Weights of a small image captioner: muon at rate 0.009.
Rows from block 5 of the text decoder of a small image captioner, named by matrix and row number. Rows with one number belong to one neuron. Each number is 200 + 40 x the weight over its row's rms, rounded and kept within 0 to 999. All counts start at 0.
After each neuron's rows are labels from the 100 texts, of 14848, where the neuron reaches its highest value: "tokens" is the input token at the peak. Only what is clearly more common there than usual is listed. The data: regions of photos with short descriptions (Visual Genome). In brackets: how many of the 100.
# fc1: MLP up (decoder.blocks.5.mlp.fc1.weight, 512x256), inputs 86-171
# fc2: MLP down (decoder.blocks.5.mlp.fc2.weight, 256x512, transposed), outputs 86-171

fc1.372,165,250,157,264,224,224,199,226,155,180,158,225,171,235,203,257,218,174,163,146,211,249,182,213,198,163,142,233,208,240,169,157,151,188,289,181,209,187,183,195,159,155,189,149,285,217,230,207,235,232,148,235,248,228,230,202,191,229,190,224,216,221,180,154,97,205,204,193,120,250,275,158,138,159,176,179,227,233,169,231,167,160,188,300,221,178
fc2.372,218,130,194,216,210,253,125,271,283,125,134,245,188,238,162,160,215,198,162,142,220,207,184,217,146,157,206,225,234,218,207,182,216,163,356,172,224,214,177,145,209,132,180,208,240,224,210,245,198,167,181,194,208,193,185,196,158,243,183,184,234,203,155,235,150,216,162,156,176,248,251,200,193,208,231,196,223,174,198,246,194,209,212,264,189,172
tokens: " " (100)

fc1.323,231,182,207,205,219,92,148,195,299,210,174,143,186,275,228,302,255,234,166,266,143,228,227,157,145,152,153,139,114,157,197,201,189,225,144,253,210,237,147,186,255,219,266,259,200,164,280,256,224,185,185,235,172,217,213,168,122,134,224,216,216,229,224,141,194,256,157,188,107,223,177,291,193,200,162,146,133,274,207,173,245,258,162,249,180,207
fc2.323,209,221,206,210,181,182,122,186,150,204,200,275,163,209,202,151,105,113,201,143,198,224,110,205,221,199,230,210,256,216,208,195,152,234,209,266,294,259,219,221,197,263,165,198,224,220,185,232,103,194,199,224,249,236,122,214,174,221,148,244,278,188,196,254,225,217,175,248,129,227,179,257,149,239,278,234,186,183,185,202,205,173,219,300,171,230
tokens: "c" (39); "g" (27); "b" (25)

fc1.125,139,171,205,275,220,165,195,176,131,104,150,176,189,221,160,230,238,260,150,219,184,148,180,220,130,177,187,237,210,260,209,267,120,201,149,186,163,191,191,250,260,230,204,161,274,192,253,256,239,144,206,250,182,251,165,198,129,223,200,285,193,142,198,228,104,267,200,189,284,160,155,222,144,214,218,242,174,202,178,152,231,229,191,213,206,195
fc2.125,203,211,243,209,190,156,137,190,184,240,221,168,180,199,219,173,215,183,230,236,215,186,176,253,228,264,254,208,174,182,158,251,194,237,205,226,191,222,258,165,159,205,184,194,104,148,164,245,224,182,268,135,172,221,183,170,191,216,104,200,231,198,265,224,216,205,229,102,179,209,188,281,231,160,251,167,259,222,234,250,231,199,176,163,225,246
tokens: "c" (90)

fc1.60,90,292,197,184,195,95,230,247,248,186,239,195,230,205,177,193,257,149,234,259,210,191,284,153,147,153,209,160,162,224,177,234,166,283,209,232,160,172,238,248,145,193,156,185,101,196,235,157,252,200,247,218,207,206,181,220,214,243,154,135,247,212,182,198,177,178,220,175,130,212,133,213,222,196,185,179,231,189,186,196,245,154,213,172,236,165
fc2.60,200,222,251,242,135,217,186,145,205,203,165,179,167,226,163,163,189,277,178,176,234,165,204,161,234,177,220,164,197,208,148,174,186,204,194,256,237,137,264,196,161,158,190,196,178,228,234,168,241,286,204,258,154,114,222,267,265,229,153,286,170,188,190,221,214,212,237,189,116,124,217,281,217,228,252,128,210,210,214,202,196,180,217,204,176,233
tokens: "s" (31); "n" (24); "e" (21); "h" (12)

fc1.417,226,242,213,177,271,230,210,231,147,293,156,173,158,183,202,238,158,194,206,178,170,203,254,184,206,152,184,210,116,150,247,230,157,182,165,175,252,230,280,239,271,219,236,187,273,145,134,208,225,177,139,152,210,185,227,210,226,244,216,124,211,201,209,229,191,164,245,187,176,210,110,249,190,140,147,198,211,213,232,218,179,173,227,181,241,202
fc2.417,248,215,245,167,278,230,191,173,239,178,167,203,179,208,260,162,145,140,239,212,184,195,207,163,219,153,132,219,186,225,241,234,156,256,218,186,199,212,172,198,198,188,226,240,187,224,217,143,211,264,212,166,134,195,175,211,211,199,169,173,301,208,195,221,276,164,159,238,134,158,218,250,272,160,193,270,175,253,206,265,229,213,212,213,176,206
tokens: "o" (51); " " (34)

fc1.356,180,227,199,180,160,176,216,184,191,275,198,210,186,200,170,162,196,159,199,199,189,240,229,311,198,172,168,164,189,147,202,236,265,289,229,189,290,212,218,173,213,115,215,245,252,150,223,223,213,182,206,255,233,222,203,195,167,220,114,206,244,199,222,252,252,270,184,210,201,180,146,179,277,203,245,148,187,183,172,196,205,255,172,180,164,247
fc2.356,160,230,205,171,196,247,170,231,189,174,150,213,212,240,233,189,216,197,223,171,258,185,223,164,188,256,212,115,190,249,193,230,219,205,188,184,231,187,120,152,186,174,158,204,214,195,199,225,221,123,265,180,195,238,200,188,202,248,157,228,130,241,240,140,140,182,221,178,146,230,229,158,193,229,231,159,214,177,221,166,250,141,152,238,248,171
tokens: "o" (40); "i" (28); "g" (22)

fc1.111,190,203,226,212,196,211,216,182,158,152,195,144,158,157,198,109,221,204,248,180,206,271,211,234,190,223,188,241,170,271,152,139,239,167,188,108,245,238,219,221,195,204,169,158,261,153,214,230,224,220,237,229,162,237,289,200,235,220,206,247,234,176,234,151,229,234,219,248,147,260,258,221,186,203,176,281,216,161,168,177,126,204,173,201,162,230
fc2.111,144,243,245,222,235,220,219,178,158,182,187,203,190,177,191,238,265,281,160,150,135,189,180,199,154,157,299,194,236,140,189,209,186,228,150,286,188,210,231,231,166,240,164,211,184,247,262,234,196,168,201,218,260,229,212,215,223,188,186,225,257,190,156,163,170,208,147,273,165,250,267,210,193,222,246,160,242,237,187,246,148,235,191,187,116,150
tokens: " " (71); "i" (15); "<end>" (10)

fc1.298,204,152,141,194,248,247,216,208,194,194,218,178,198,124,217,77,184,169,211,229,152,134,217,164,171,228,180,228,145,232,189,216,231,179,219,205,111,146,195,250,149,224,201,223,149,192,206,213,207,175,154,219,236,206,215,202,212,264,217,181,251,181,259,141,189,182,199,258,181,176,197,193,154,143,224,227,218,179,154,197,203,243,175,228,157,187
fc2.298,225,135,248,227,239,139,164,233,207,198,165,167,247,249,151,278,185,215,225,214,242,226,134,214,219,144,236,138,243,131,192,187,166,257,327,234,210,220,149,298,212,183,140,237,256,178,191,208,200,281,122,196,217,184,225,145,166,153,257,163,263,248,160,193,179,194,196,189,139,258,239,290,250,272,136,210,176,137,236,178,210,235,220,154,139,176
tokens: " " (59); "n" (29)

fc1.245,219,230,179,222,171,211,96,207,161,164,243,222,195,167,207,272,182,197,182,219,259,222,159,266,253,255,182,191,146,186,259,191,184,218,165,206,179,222,180,152,191,283,255,210,251,203,240,206,200,154,214,183,227,219,202,196,184,166,235,152,196,186,160,194,172,284,138,250,147,230,188,206,182,202,194,183,235,232,109,228,208,229,177,169,179,172
fc2.245,175,155,232,241,222,227,263,205,227,221,255,230,209,192,192,302,242,210,245,145,215,170,249,239,187,187,239,197,94,161,205,228,192,171,255,250,185,119,215,170,191,178,128,182,212,164,277,207,211,225,233,208,223,135,217,198,171,180,157,209,200,213,235,115,215,209,204,188,170,140,207,166,218,247,184,173,232,162,122,242,199,215,241,172,183,252
tokens: "o" (26); "e" (23); "a" (19); "m" (16)

fc1.391,189,236,195,167,211,226,145,182,224,221,201,211,232,184,148,190,169,211,219,207,116,108,218,183,187,251,210,230,253,208,250,217,172,160,185,157,271,214,261,219,263,211,106,130,204,128,220,247,168,169,221,183,129,248,257,185,217,243,143,209,181,222,186,228,167,243,216,248,191,186,206,202,298,209,170,161,164,289,217,200,147,167,218,233,177,205
fc2.391,188,105,146,144,204,133,211,252,198,120,177,204,167,180,234,184,140,182,265,209,118,193,200,164,230,224,212,123,204,267,146,254,209,182,281,209,215,222,222,251,251,196,202,215,211,214,247,176,253,201,176,194,263,181,103,173,156,181,221,211,136,258,250,213,158,248,248,207,253,206,181,206,216,169,243,189,225,161,170,234,189,212,203,169,101,191
tokens: "t" (32); "o" (25); "r" (13); "l" (8)

fc1.238,195,290,190,143,152,244,224,198,150,179,154,170,270,148,209,180,196,197,164,181,157,192,256,197,147,198,118,170,93,236,218,198,193,239,146,148,184,165,244,193,260,192,209,184,210,214,219,132,239,155,215,187,161,223,135,162,214,202,237,169,237,157,242,222,203,246,274,196,169,219,128,129,209,192,158,266,217,208,231,209,243,180,237,182,213,201
fc2.238,172,228,228,157,194,183,170,136,181,151,155,236,190,300,228,130,188,210,204,157,191,178,163,253,191,214,200,196,189,121,269,227,162,178,179,251,217,165,199,155,217,189,279,216,289,199,140,225,242,211,178,302,212,170,229,217,236,231,225,287,181,197,240,238,162,226,203,165,179,209,240,227,182,241,194,201,190,189,169,250,244,171,225,161,182,165
tokens: "o" (56); "a" (23)

fc1.339,120,166,179,199,260,189,257,179,229,150,213,227,193,264,239,194,215,208,268,186,275,161,211,280,167,188,184,217,233,147,211,258,187,243,297,217,239,191,254,205,152,286,210,234,215,189,184,211,267,216,226,227,145,226,218,192,237,197,218,234,220,182,133,240,112,226,155,193,163,204,271,176,234,201,160,159,262,149,162,159,159,212,118,145,151,230
fc2.339,238,253,156,218,162,158,220,270,177,160,142,207,175,170,224,208,174,188,229,180,240,214,234,181,270,214,171,219,191,251,179,213,239,194,240,196,191,194,219,204,190,204,166,237,216,180,206,205,158,254,178,243,148,159,210,211,235,145,93,250,178,163,235,222,209,262,121,157,217,163,173,168,101,225,210,189,227,187,167,239,170,169,216,197,185,179
tokens: "o" (91)

fc1.309,137,252,227,163,167,252,243,197,212,188,166,153,282,240,189,211,223,212,209,217,245,160,298,240,228,178,275,149,149,112,205,226,214,218,236,257,228,192,259,228,183,208,213,172,225,291,211,214,187,204,214,235,196,177,201,199,242,226,186,263,170,124,183,246,211,227,182,252,186,176,175,225,189,172,160,149,207,176,146,117,207,160,191,244,236,176
fc2.309,192,173,207,226,204,166,141,195,176,155,204,235,221,190,174,272,219,188,258,224,167,193,206,248,133,239,269,202,220,110,215,215,167,213,286,277,241,212,192,207,194,161,254,169,133,215,180,181,229,195,203,173,267,162,205,209,183,209,189,239,179,208,242,218,188,146,184,242,198,194,193,199,254,92,191,252,207,215,197,173,229,149,200,172,228,222
tokens: "s" (84)

fc1.175,206,205,180,163,193,236,219,223,211,238,167,280,198,209,167,233,190,304,224,223,119,181,217,242,140,204,137,230,199,195,253,203,188,161,178,136,218,234,200,207,160,219,210,266,220,129,213,223,164,207,174,288,253,139,229,221,191,240,173,177,252,248,193,191,231,215,224,175,237,154,247,131,185,224,116,193,187,292,238,173,178,191,220,113,243,204
fc2.175,196,183,151,233,183,193,207,221,199,182,177,214,186,200,259,224,178,272,189,198,196,213,193,213,181,234,187,208,155,169,240,182,171,235,175,164,221,231,199,105,260,219,279,238,263,180,202,244,185,235,157,110,173,180,233,180,222,193,222,217,220,249,225,152,174,192,167,209,155,238,208,181,213,249,140,247,214,190,290,241,203,218,257,162,246,196
tokens: "o" (52); "e" (38)

fc1.217,236,141,193,293,228,183,201,248,186,254,234,233,242,158,189,200,186,220,193,262,160,120,204,196,178,182,149,224,178,136,191,193,157,243,127,179,202,209,247,180,259,192,239,214,205,237,213,184,182,172,153,201,240,153,241,161,180,133,181,141,193,214,289,171,151,169,161,174,143,242,159,188,222,317,226,205,131,150,170,263,139,218,247,217,215,222
fc2.217,238,232,167,217,218,208,212,254,209,196,199,233,190,197,240,244,174,200,171,146,159,136,198,252,149,272,263,211,217,174,197,156,175,174,135,238,166,215,240,260,205,189,98,224,232,277,239,130,172,192,192,197,201,179,132,184,131,265,170,230,247,179,175,188,136,221,187,188,156,170,218,178,130,116,222,199,160,250,223,225,224,177,246,204,170,220
tokens: " " (68); "i" (19)

fc1.414,244,147,150,213,217,154,191,192,180,221,222,203,227,202,207,197,139,192,174,210,176,205,207,124,108,181,201,190,225,236,194,230,272,196,169,206,188,203,204,170,260,205,199,193,251,134,199,178,245,174,227,242,201,228,225,200,184,212,174,210,126,237,265,147,231,182,212,236,192,162,132,267,205,204,175,174,246,227,160,191,207,305,153,265,203,245
fc2.414,164,295,227,218,253,217,165,184,167,261,276,163,225,207,133,156,169,174,222,234,203,172,148,231,175,222,185,238,205,227,203,157,214,211,163,198,148,147,127,146,151,224,192,195,192,186,278,173,231,246,265,175,201,203,220,194,246,248,136,228,235,152,226,163,226,144,198,156,194,230,216,125,203,198,195,161,200,195,201,200,178,164,191,136,195,207
tokens: "o" (80)

fc1.23,222,237,265,251,205,201,188,200,221,188,184,162,162,119,263,247,164,134,156,185,177,256,255,176,182,148,150,124,229,222,229,267,193,208,188,233,162,165,129,195,226,204,187,232,150,237,206,164,213,156,172,200,210,272,180,222,165,146,226,227,236,224,175,196,227,228,169,211,230,175,236,193,184,237,218,297,250,177,233,179,256,188,129,266,227,152
fc2.23,196,226,205,150,193,167,167,221,203,227,222,191,160,289,201,169,180,209,172,214,139,195,296,161,66,151,219,170,194,187,219,197,246,188,150,145,212,259,167,171,184,156,281,247,221,217,234,218,137,215,158,152,220,178,182,192,243,196,190,166,206,277,120,180,233,220,199,218,207,228,226,143,174,200,187,125,230,259,249,203,159,188,82,211,147,225
tokens: "c" (73); "u" (19)