config.yaml
encoder_arch: "mobilenet_v2"
model: "image captioner"
dataset: "regions of photos with short descriptions (Visual Genome)"
train_examples: 203450
image_size: 48
crop_scale_min: 1
horizontal_flip: true
color_jitter: 0.1
tokenizer: "char"
vocab_size: 61
encoder_norm: "groupnorm"
encoder_activation: "relu6"
encoder_weight_standardization: false
encoder_depths: [2, 2, 3, 2]
encoder_kernel_size: 5
encoder_stem: "deep"
encoder_expansion: 6
encoder_widths: [16, 24, 48, 80]
fusion: "cross_attention"
decoder_width: 256
decoder_layers: 8
decoder_norm: "layernorm"
decoder_norm_position: "pre"
decoder_activation: "gelu_tanh"
decoder_mlp_ratio: 2
decoder_head_dim: 32
decoder_fused_qkv: false
decoder_bias: "all"
decoder_qk_norm: false
decoder_parallel_block: false
decoder_inner_norm: false
decoder_drop_path: 0.15
decoder_positions: "sincos"
decoder_cross_attention_every: 1
decoder_tie_embeddings: false
init: "kaiming_normal"
residual_init: "scaled_by_depth"
optimizer: "muon"
muon_scale: "original"
lr: 0.009
momentum: 0.95
nesterov: true
orthogonalizer: "newton_schulz_5"
adamw_lr_other_params: 0.0014
grad_clip: 3.0
ema_decay: 0.99
steps: 6900
batch_size: 256
epochs: 8.7
lr_schedule: "step"
warmup_steps: 130
weight_decay: 0.05
adamw_weight_decay_other_params: 0
Rows from block 5 of the text decoder of a small image captioner, named by matrix and row number. Rows with one number belong to one neuron. Each number is 500 + 50 x the weight over its row's rms, rounded and kept within 0 to 999. All counts start at 0. Numbers have three digits each.
After each neuron's rows are labels from the 100 texts, of 14848, where the neuron reaches its highest value: "tokens" is the input token at the peak. Only what is clearly more common there than usual is listed. The data: regions of photos with short descriptions (Visual Genome).
# fc1: MLP up (decoder.blocks.5.mlp.fc1.weight, 512x256), inputs 86-171
# fc2: MLP down (decoder.blocks.5.mlp.fc2.weight, 256x512, transposed), outputs 86-171

fc1.490:520487446521502497454446413492617409452427543536535498476474624480486548452510481521431487546470534477462499529599541528555523540554510514427525496468457496541590442563505488485528533511461429391474482375466475513490477498517583452494585506506442627465554538
fc2.490:511507544396496483533502467474475475524476493557500412490509554506553458426430488542519511494439524466492456568461583453465422446517524592492524509629470544490467481497498438394436506426530507440455526478587472462554444494499619514495487579501457532494499498
tokens: "d"; "s"; "t"; "n"

fc1.183:397498507411522449423454475530599521452557469464487474521593544567539472504472486455520504538568518479541492419427445544508442454443530458534423510484535483520405552481546536454474529481469550433455501524523490520496516539561522605506382457413538576568521481
fc2.183:456473456527454568437558567466520526447459522458456534538499538493549485459459566519479471538436600420490507430524492461479417457473467580523522548560456427492507493535537355544605552523483528549492429541552473474466505344432533550432518448457542535508509524
tokens: "a"; "g"

fc1.500:475507459525458472499504560409461455468531523534558520473551496537491557577562442432517506490434463436413527476480523510389414483557515522543593535450542500420492494543467550541510482570468512515598580570517440523513457468486429421539576428475456444509531492
fc2.500:454512454509469513536504457494519516473535499441470442552456561584552460599533449531404460455555459519551482507518547522491484477556545569467472512471432424521491490523484396431417492565459521409485453495542566533417429557619552544541561532492543488527527472
tokens: "o"; "h"

fc1.449:537515545524473540446448509484473490485501495547425506534535501456554467604529501471498547380525470548435535431514512485495458523484492483457485556438563430466539508466433513527451532458617501493541427554454438416552541473538483510512493467525537453520566456
fc2.449:507497468539468510429474406541529527484451507620485405553507516560499462536543516499468498520483430538518443432522477473535405506566499461548550463481490506424466510466485506423524455512542576454310509417531555452415364549560613447633478464468476486532509493
tokens: "e"; "c"

fc1.325:509432433488521503516596479469533535518569545478460542549511466478512548563484456476518542480450476456443483503459506548548438526455494508492605575521572441421514551408442466435440514566542509540505521562438439659447385562400569462534375538494494562557569483
fc2.325:519514464538549412524493416467545458458535558532463490605507441521586481589527527454579515476557436459453517523515467418505480503502431489496512581505448511534474589438450454528459469560454451613545492481473577531443567455546519503513456527541473645485472511
tokens: "l"

fc1.40:468539481423474531479478509523465459564483451512480475428455450357559463442581528485486439467457555507447479502541476531489499555442529444483463523505507499459450565477482492485546522481489498443488448577469520479511531436399491536442522503543486486477505480
fc2.40:491469591488533514447403565460505491501517512525487500435453540597490438576560575485504540515495511545538471480457486458472480522526479593559378597489499515435428558525403572458530465509522520471485544523507520509583522528600482539388591497438511513545470506
tokens: "a"; "n"

fc1.180:427609475512579490512465418366429440465540537461472541467515493560452415418501541557512533533553564542517471472571494593537635523470413455549442503548593477448531515539463425538608478539502521556482631511504482467470544477434471580485509465433579594457496499
fc2.180:531478432491505528525436452459528527485489474510450475509468637537458531486625559489470452512447474534614462524540631547470492451441553475465540533364480469575527554412480468533487420499535511583568486419573505459481573451538530510482486434442550583522484511
tokens: "r"; "d"; "w"

fc1.79:510510464528441475614494549546460498529534499416535559509468483487542473552423498546413473518533372550551539437476423474484626605535550538522532515474574539484444576496383617476495492453566405479580486480461464542533553489484518477464487444484520444524583508
fc2.79:517523407525445453543498484442471421600546579405532527500414478501427557573484517451418514551523505633492571494511489527423473575489477502528527433601458507498608446537527518482552460491619491489410460504513476504532371426466426494610497568583447562465555506
tokens: "l"; "p"; "k"; "c"

fc1.156:490495518597441531462557587486497526506539484422427455450437504517575587473359399429509513525506456575513497503541484505432536536499496405445510517439532582507485438553510476557478506496416518468446518491459548467451457553487412509519573449516463450505449369
fc2.156:496466593538515562508558426427463519478537533519522466513451590424528360496526451515488543533440575460525504567535500515565564460527533457565478550489557447626564494459458560472507515466539507526409476579500529486556635449480526452454533522492477515476489532
tokens: "l"; "o"

fc1.508:541465595576555465558505507453462562484478471562477615494481477584487529454494432496479499463507509502407536519484492479529434504519477561462526481516542504471388556431527521500484549434416628505539499354516545580479500413451486490492589471603530490506460383
fc2.508:474520418536415508478474491532587466545421541463500523466460547424489553502452543535548561539499512489533423477441523531587558448483399437576559530473613480394452407429464548562462406484491410520515566463557404483507512551517527467573465458558422479484584606
tokens: "l"; "i"; "c"

fc1.46:618508517453438550540528554508524438520501428493519461487501553488516518531500581387421456504510532482493542458409516555443552505578640534493392519470469484472472525575535482509538548541426536483497475522472508504519375521561546466516395529420514508452427538
fc2.46:432508515461426522495524530462515494424469494541439507494462515475497427526502545509473493502563515450569417543527406530551498628423495513465533611459571515437602528447489502549485522470553420520535486492523492514548523450484500465536503556473510430468489472
tokens: "a"; "i"; "u"

fc1.188:487437523468435594534511526475436472500481524535673572460462505526445541457408487476491454592485501536570481569448407453517493519633512462484504472436584515533509497499505557524423432420503384453483547510551506443548546570486527437564460396477496554471544561
fc2.188:499580423515431583452534463551467593515477453559509551403517523414465570519481443453560494563459459494544540513551544481465586528547474455522434489381445524467551578519506438475426439471508482504446537426546550512567536540497582527507436435585415470532494464
tokens: "e"; "t"

fc1.248:420553561623500583517483571500505521552547458448413486548474447502547533461512518460467431486511443479542523466504448525469499424499565476436511507452510601492493482469561498514448472489358550465538491459464541470511492529433478519576452553432470456509447542
fc2.248:423504557526493479449413534562502565438543512346552454502505464317534525453550496448466488524553476548444517518452508504499524530517561498544500438448519482588548552525428605516513559500526478464479510592434512522622543509524605566403508567560501493503533598
tokens: "o"; "r"; "l"; "c"

fc1.171:401537525444477509450490441595503481423521386526432571396540546513523585516479461500563583474489482477483555562525511574415463495512457536575538547519549492477469547523563461536445536447533440548463596476499543462464555538507463481434467487514488520545472540
fc2.171:452441427425426547463494526426507527622506490446474459624452565489570585460467476530417458560505460435435568499515480509467538526412558523560528430531515608444449502471517479502473526488463555546388471511541568486414443465479503423561472505532436478442583499
tokens: "d"; "i"; "t"; "r"

fc1.425:515509553537545469544518517556566511560498419394484513476447396495468540527517468445508430451484535403533530559463558517533485521550445414521598565545511511416427521479526387469486531470448473477497490510432551452568436487440537573514516559461472562552481495
fc2.425:570527476507501648460461536460485439560583453523482491597474580431515606562487537554547494509566492552380524529441570541490494545561480494540457469421464490544521531456437562490565548449541487432547367501516483473595447437442464455505495561474537458505487501
tokens: "e"; "a"; "u"; "c"

fc1.68:515619586540560458559500488529563498540479495508359598463509524464582469395452548417529466535535549547515480461488423457537546458464505521580543500441488563555501553478466453392547581475465448427464467474557477462405490463479501472521512498479549553439514560
fc2.68:552460427577493422521493554585517481500408510554421466511591424495521533405371546533564515501446456613474486552482565508464518481439513418459533565559572458427502516539447445429543514445554482416471490425445489458554545480502582588543514519509453433481501522
tokens: "o"; "i"

fc1.496:495427492497367523539437480507536476485461430521474570402443455563541480489538540506535478501487513477469410457431537448496525575417424443479440515542505471517505560526524474574555432529458472497493439563512425455469501521542516595480530533483449491478500495
fc2.496:483518492505537470517433512482486597508471549533519452478505588582524397460511581492470428497508404491518594571480438422461567554520480479515441519509494510539580556553463457483486538595545481460545535498473482445494418442452487448547577514425528432489507565
tokens: "a"; "u"

fc1.313:474502546540477504518461546499490480457515586545513476579609450478428474528522521565447440487624447508464450526432401520573441460600507509456453499520417417501562532457536478489472471454473519503469607545400535409489504542411548496451460417439550506429454465
fc2.313:538498478444586490395485387490503531468488425532468459483530479464516539483491512615565524510503504485552445546625463524558458483550521454534524508524450597510465527473479446484491456454474534568496515397421424595526547511464582626503512471589427490534572513
tokens: "r"; "w"; "b"

fc1.53:503515466416513426512514505436493480580511511489437487355567539480456531535474448455575529452453427517516445446467566500643444571499551537555591489535490541493582530520558517545490493491500468468587448542473472496548476495443502462610465474512524535512614510
fc2.53:473465461432478352533540552503458514439537486452625559444555506436418534484517511463529539426461545510560527416525530439493503514511525519604477482542533464550578413505466423566429461527473504573441436546487535542403492583475494394512560481500590482569473508
tokens: "a"

fc1.306:491541459427452578571507488558486495479562484406522548424535458523554431493426397498437487442505503494413481540483496493420642580513538530499527493587473547502538512549549529507478471513518481442556464463384493583506569545539478535527469473463482468457553435
fc2.306:610486484452423436540472578533509491567493506523506508402506549540506434462595433520450527498523448559585358536546471477475495519534479448516412538566387436566489590424529539594562475516440575486579532501408477486474443526469529523549495519514559568522478491
tokens: "e"; "r"; "u"

fc1.57:489436509505475530439482539506568431552579465518464509453532515476612469459488566485548502539561499446460549554564510503573578600519523452454530428461474473462441553538406586490462573537505486557537494492495490547455496433448536482596426489477560571557477518
fc2.57:456501639531490486528405523483531506475526562569491531506557478495542430580461466586411438423503551446523497530485446489477441602464466496509492476521605500606510480554429526541484474394497444537481525513522450476484457442493512445516573581486459531458525440
tokens: "a"

fc1.451:445368454452451449591480519474548425466522496523445493508421494510430552475452571485563453511527455596576450459493456527494497592443568499524463496494513573519501450491459480547469576514546492496468523377479542463588542505484461516387511474465516532545549501
fc2.451:537486463419591613514518453460679539461481554493478547540474501502437501494495500560597506497436536479505527524552588552493635428487568468541382503509523574548540464497529493471404482485494567518469501477510394524448494481552472456517424386517589581563469421
tokens: "r"; "t"

fc1.43:628538519504556520504513462492431547488452608526509443612506477530523482471547466487555487516471477563530608478562460548554486674441510472547464569433504490422473484436561481565450541556430500529534532497425399465521589475577550527414498480442477551559505454
fc2.43:521467509571478527549593499483470470563568507506498468506521438485425530481530482507484559545592511418507455526531566493522509494387619486575459526417437570510480442506409418446515500477444552485444573543435469480434468557451509462533529567451474542570510533
tokens: "e"; "d"

fc1.174:499404466522477505456465509460554512511392536588450480389516463505562443425573516455509495540499602454451510488472508504612573582487493574506463436452490520519514569482509495525506558531536465459463527473508451561455437436476525447487487505565603521420500492
fc2.174:462497498491400594484443475452481504431474533434515444529533478456452555508473535464507406486485410515474472604524551520496572492509467422542519413479494445531561536458452457506445473584635581521485482465493492470533563475484458496436554514554519498474552421
tokens: "o"

fc1.438:512565470466452477548444443487494425496430467403508559397477498535351472475512479497472532502433591487535552397529474524474537458420456527499597600518567521582478561535465524523506467472504477455590498518474459528434453448494564445482547481525481547468615493
fc2.438:529479514516508510476526530479506475530495502558477375549466454476426456463488505466491586469516457523367553454526535421491514450531540553608441424434517429574458499500413572507616448462493501489468487494478524499476546415501505553475483518592459519466520470
tokens: "r"; "c"; "o"; ","

fc1.286:625526479467526458589578393546463550463558474534460434476508449467428497514471591529472492437504532496512484459585501557446450446523487527493505494535502569507473551420495487524488533609580533518450398503494436544495378455451512528475502529465530442456477551
fc2.286:526544537603493429584472447515468464495513532584494548494528576518526553534434482455478533596545471441456448467523570548568465484401479559472537554486494527515529481420519441326544440554500478439530478494562515496502510575568493520579507436540515536481454565
tokens: "e"; "i"

fc1.360:432581542460464499560477511396528501588548455516454428552597389481445567559523448416491485482431581549541497456547466490536397563573507529495503478562478564467348487523458537553475481501498492510609550519508449442402543503440586465509572450508507477544484557
fc2.360:551502568466505497582533524502399583484416466493461552537422503426431498449440418573484542535411468481521489488519478504461377521583481508492525472474499528540481582477514563508445517544473410448535465422573556495523447553509518411461485456542543529569494495
tokens: "e"; "l"; "i"; "n"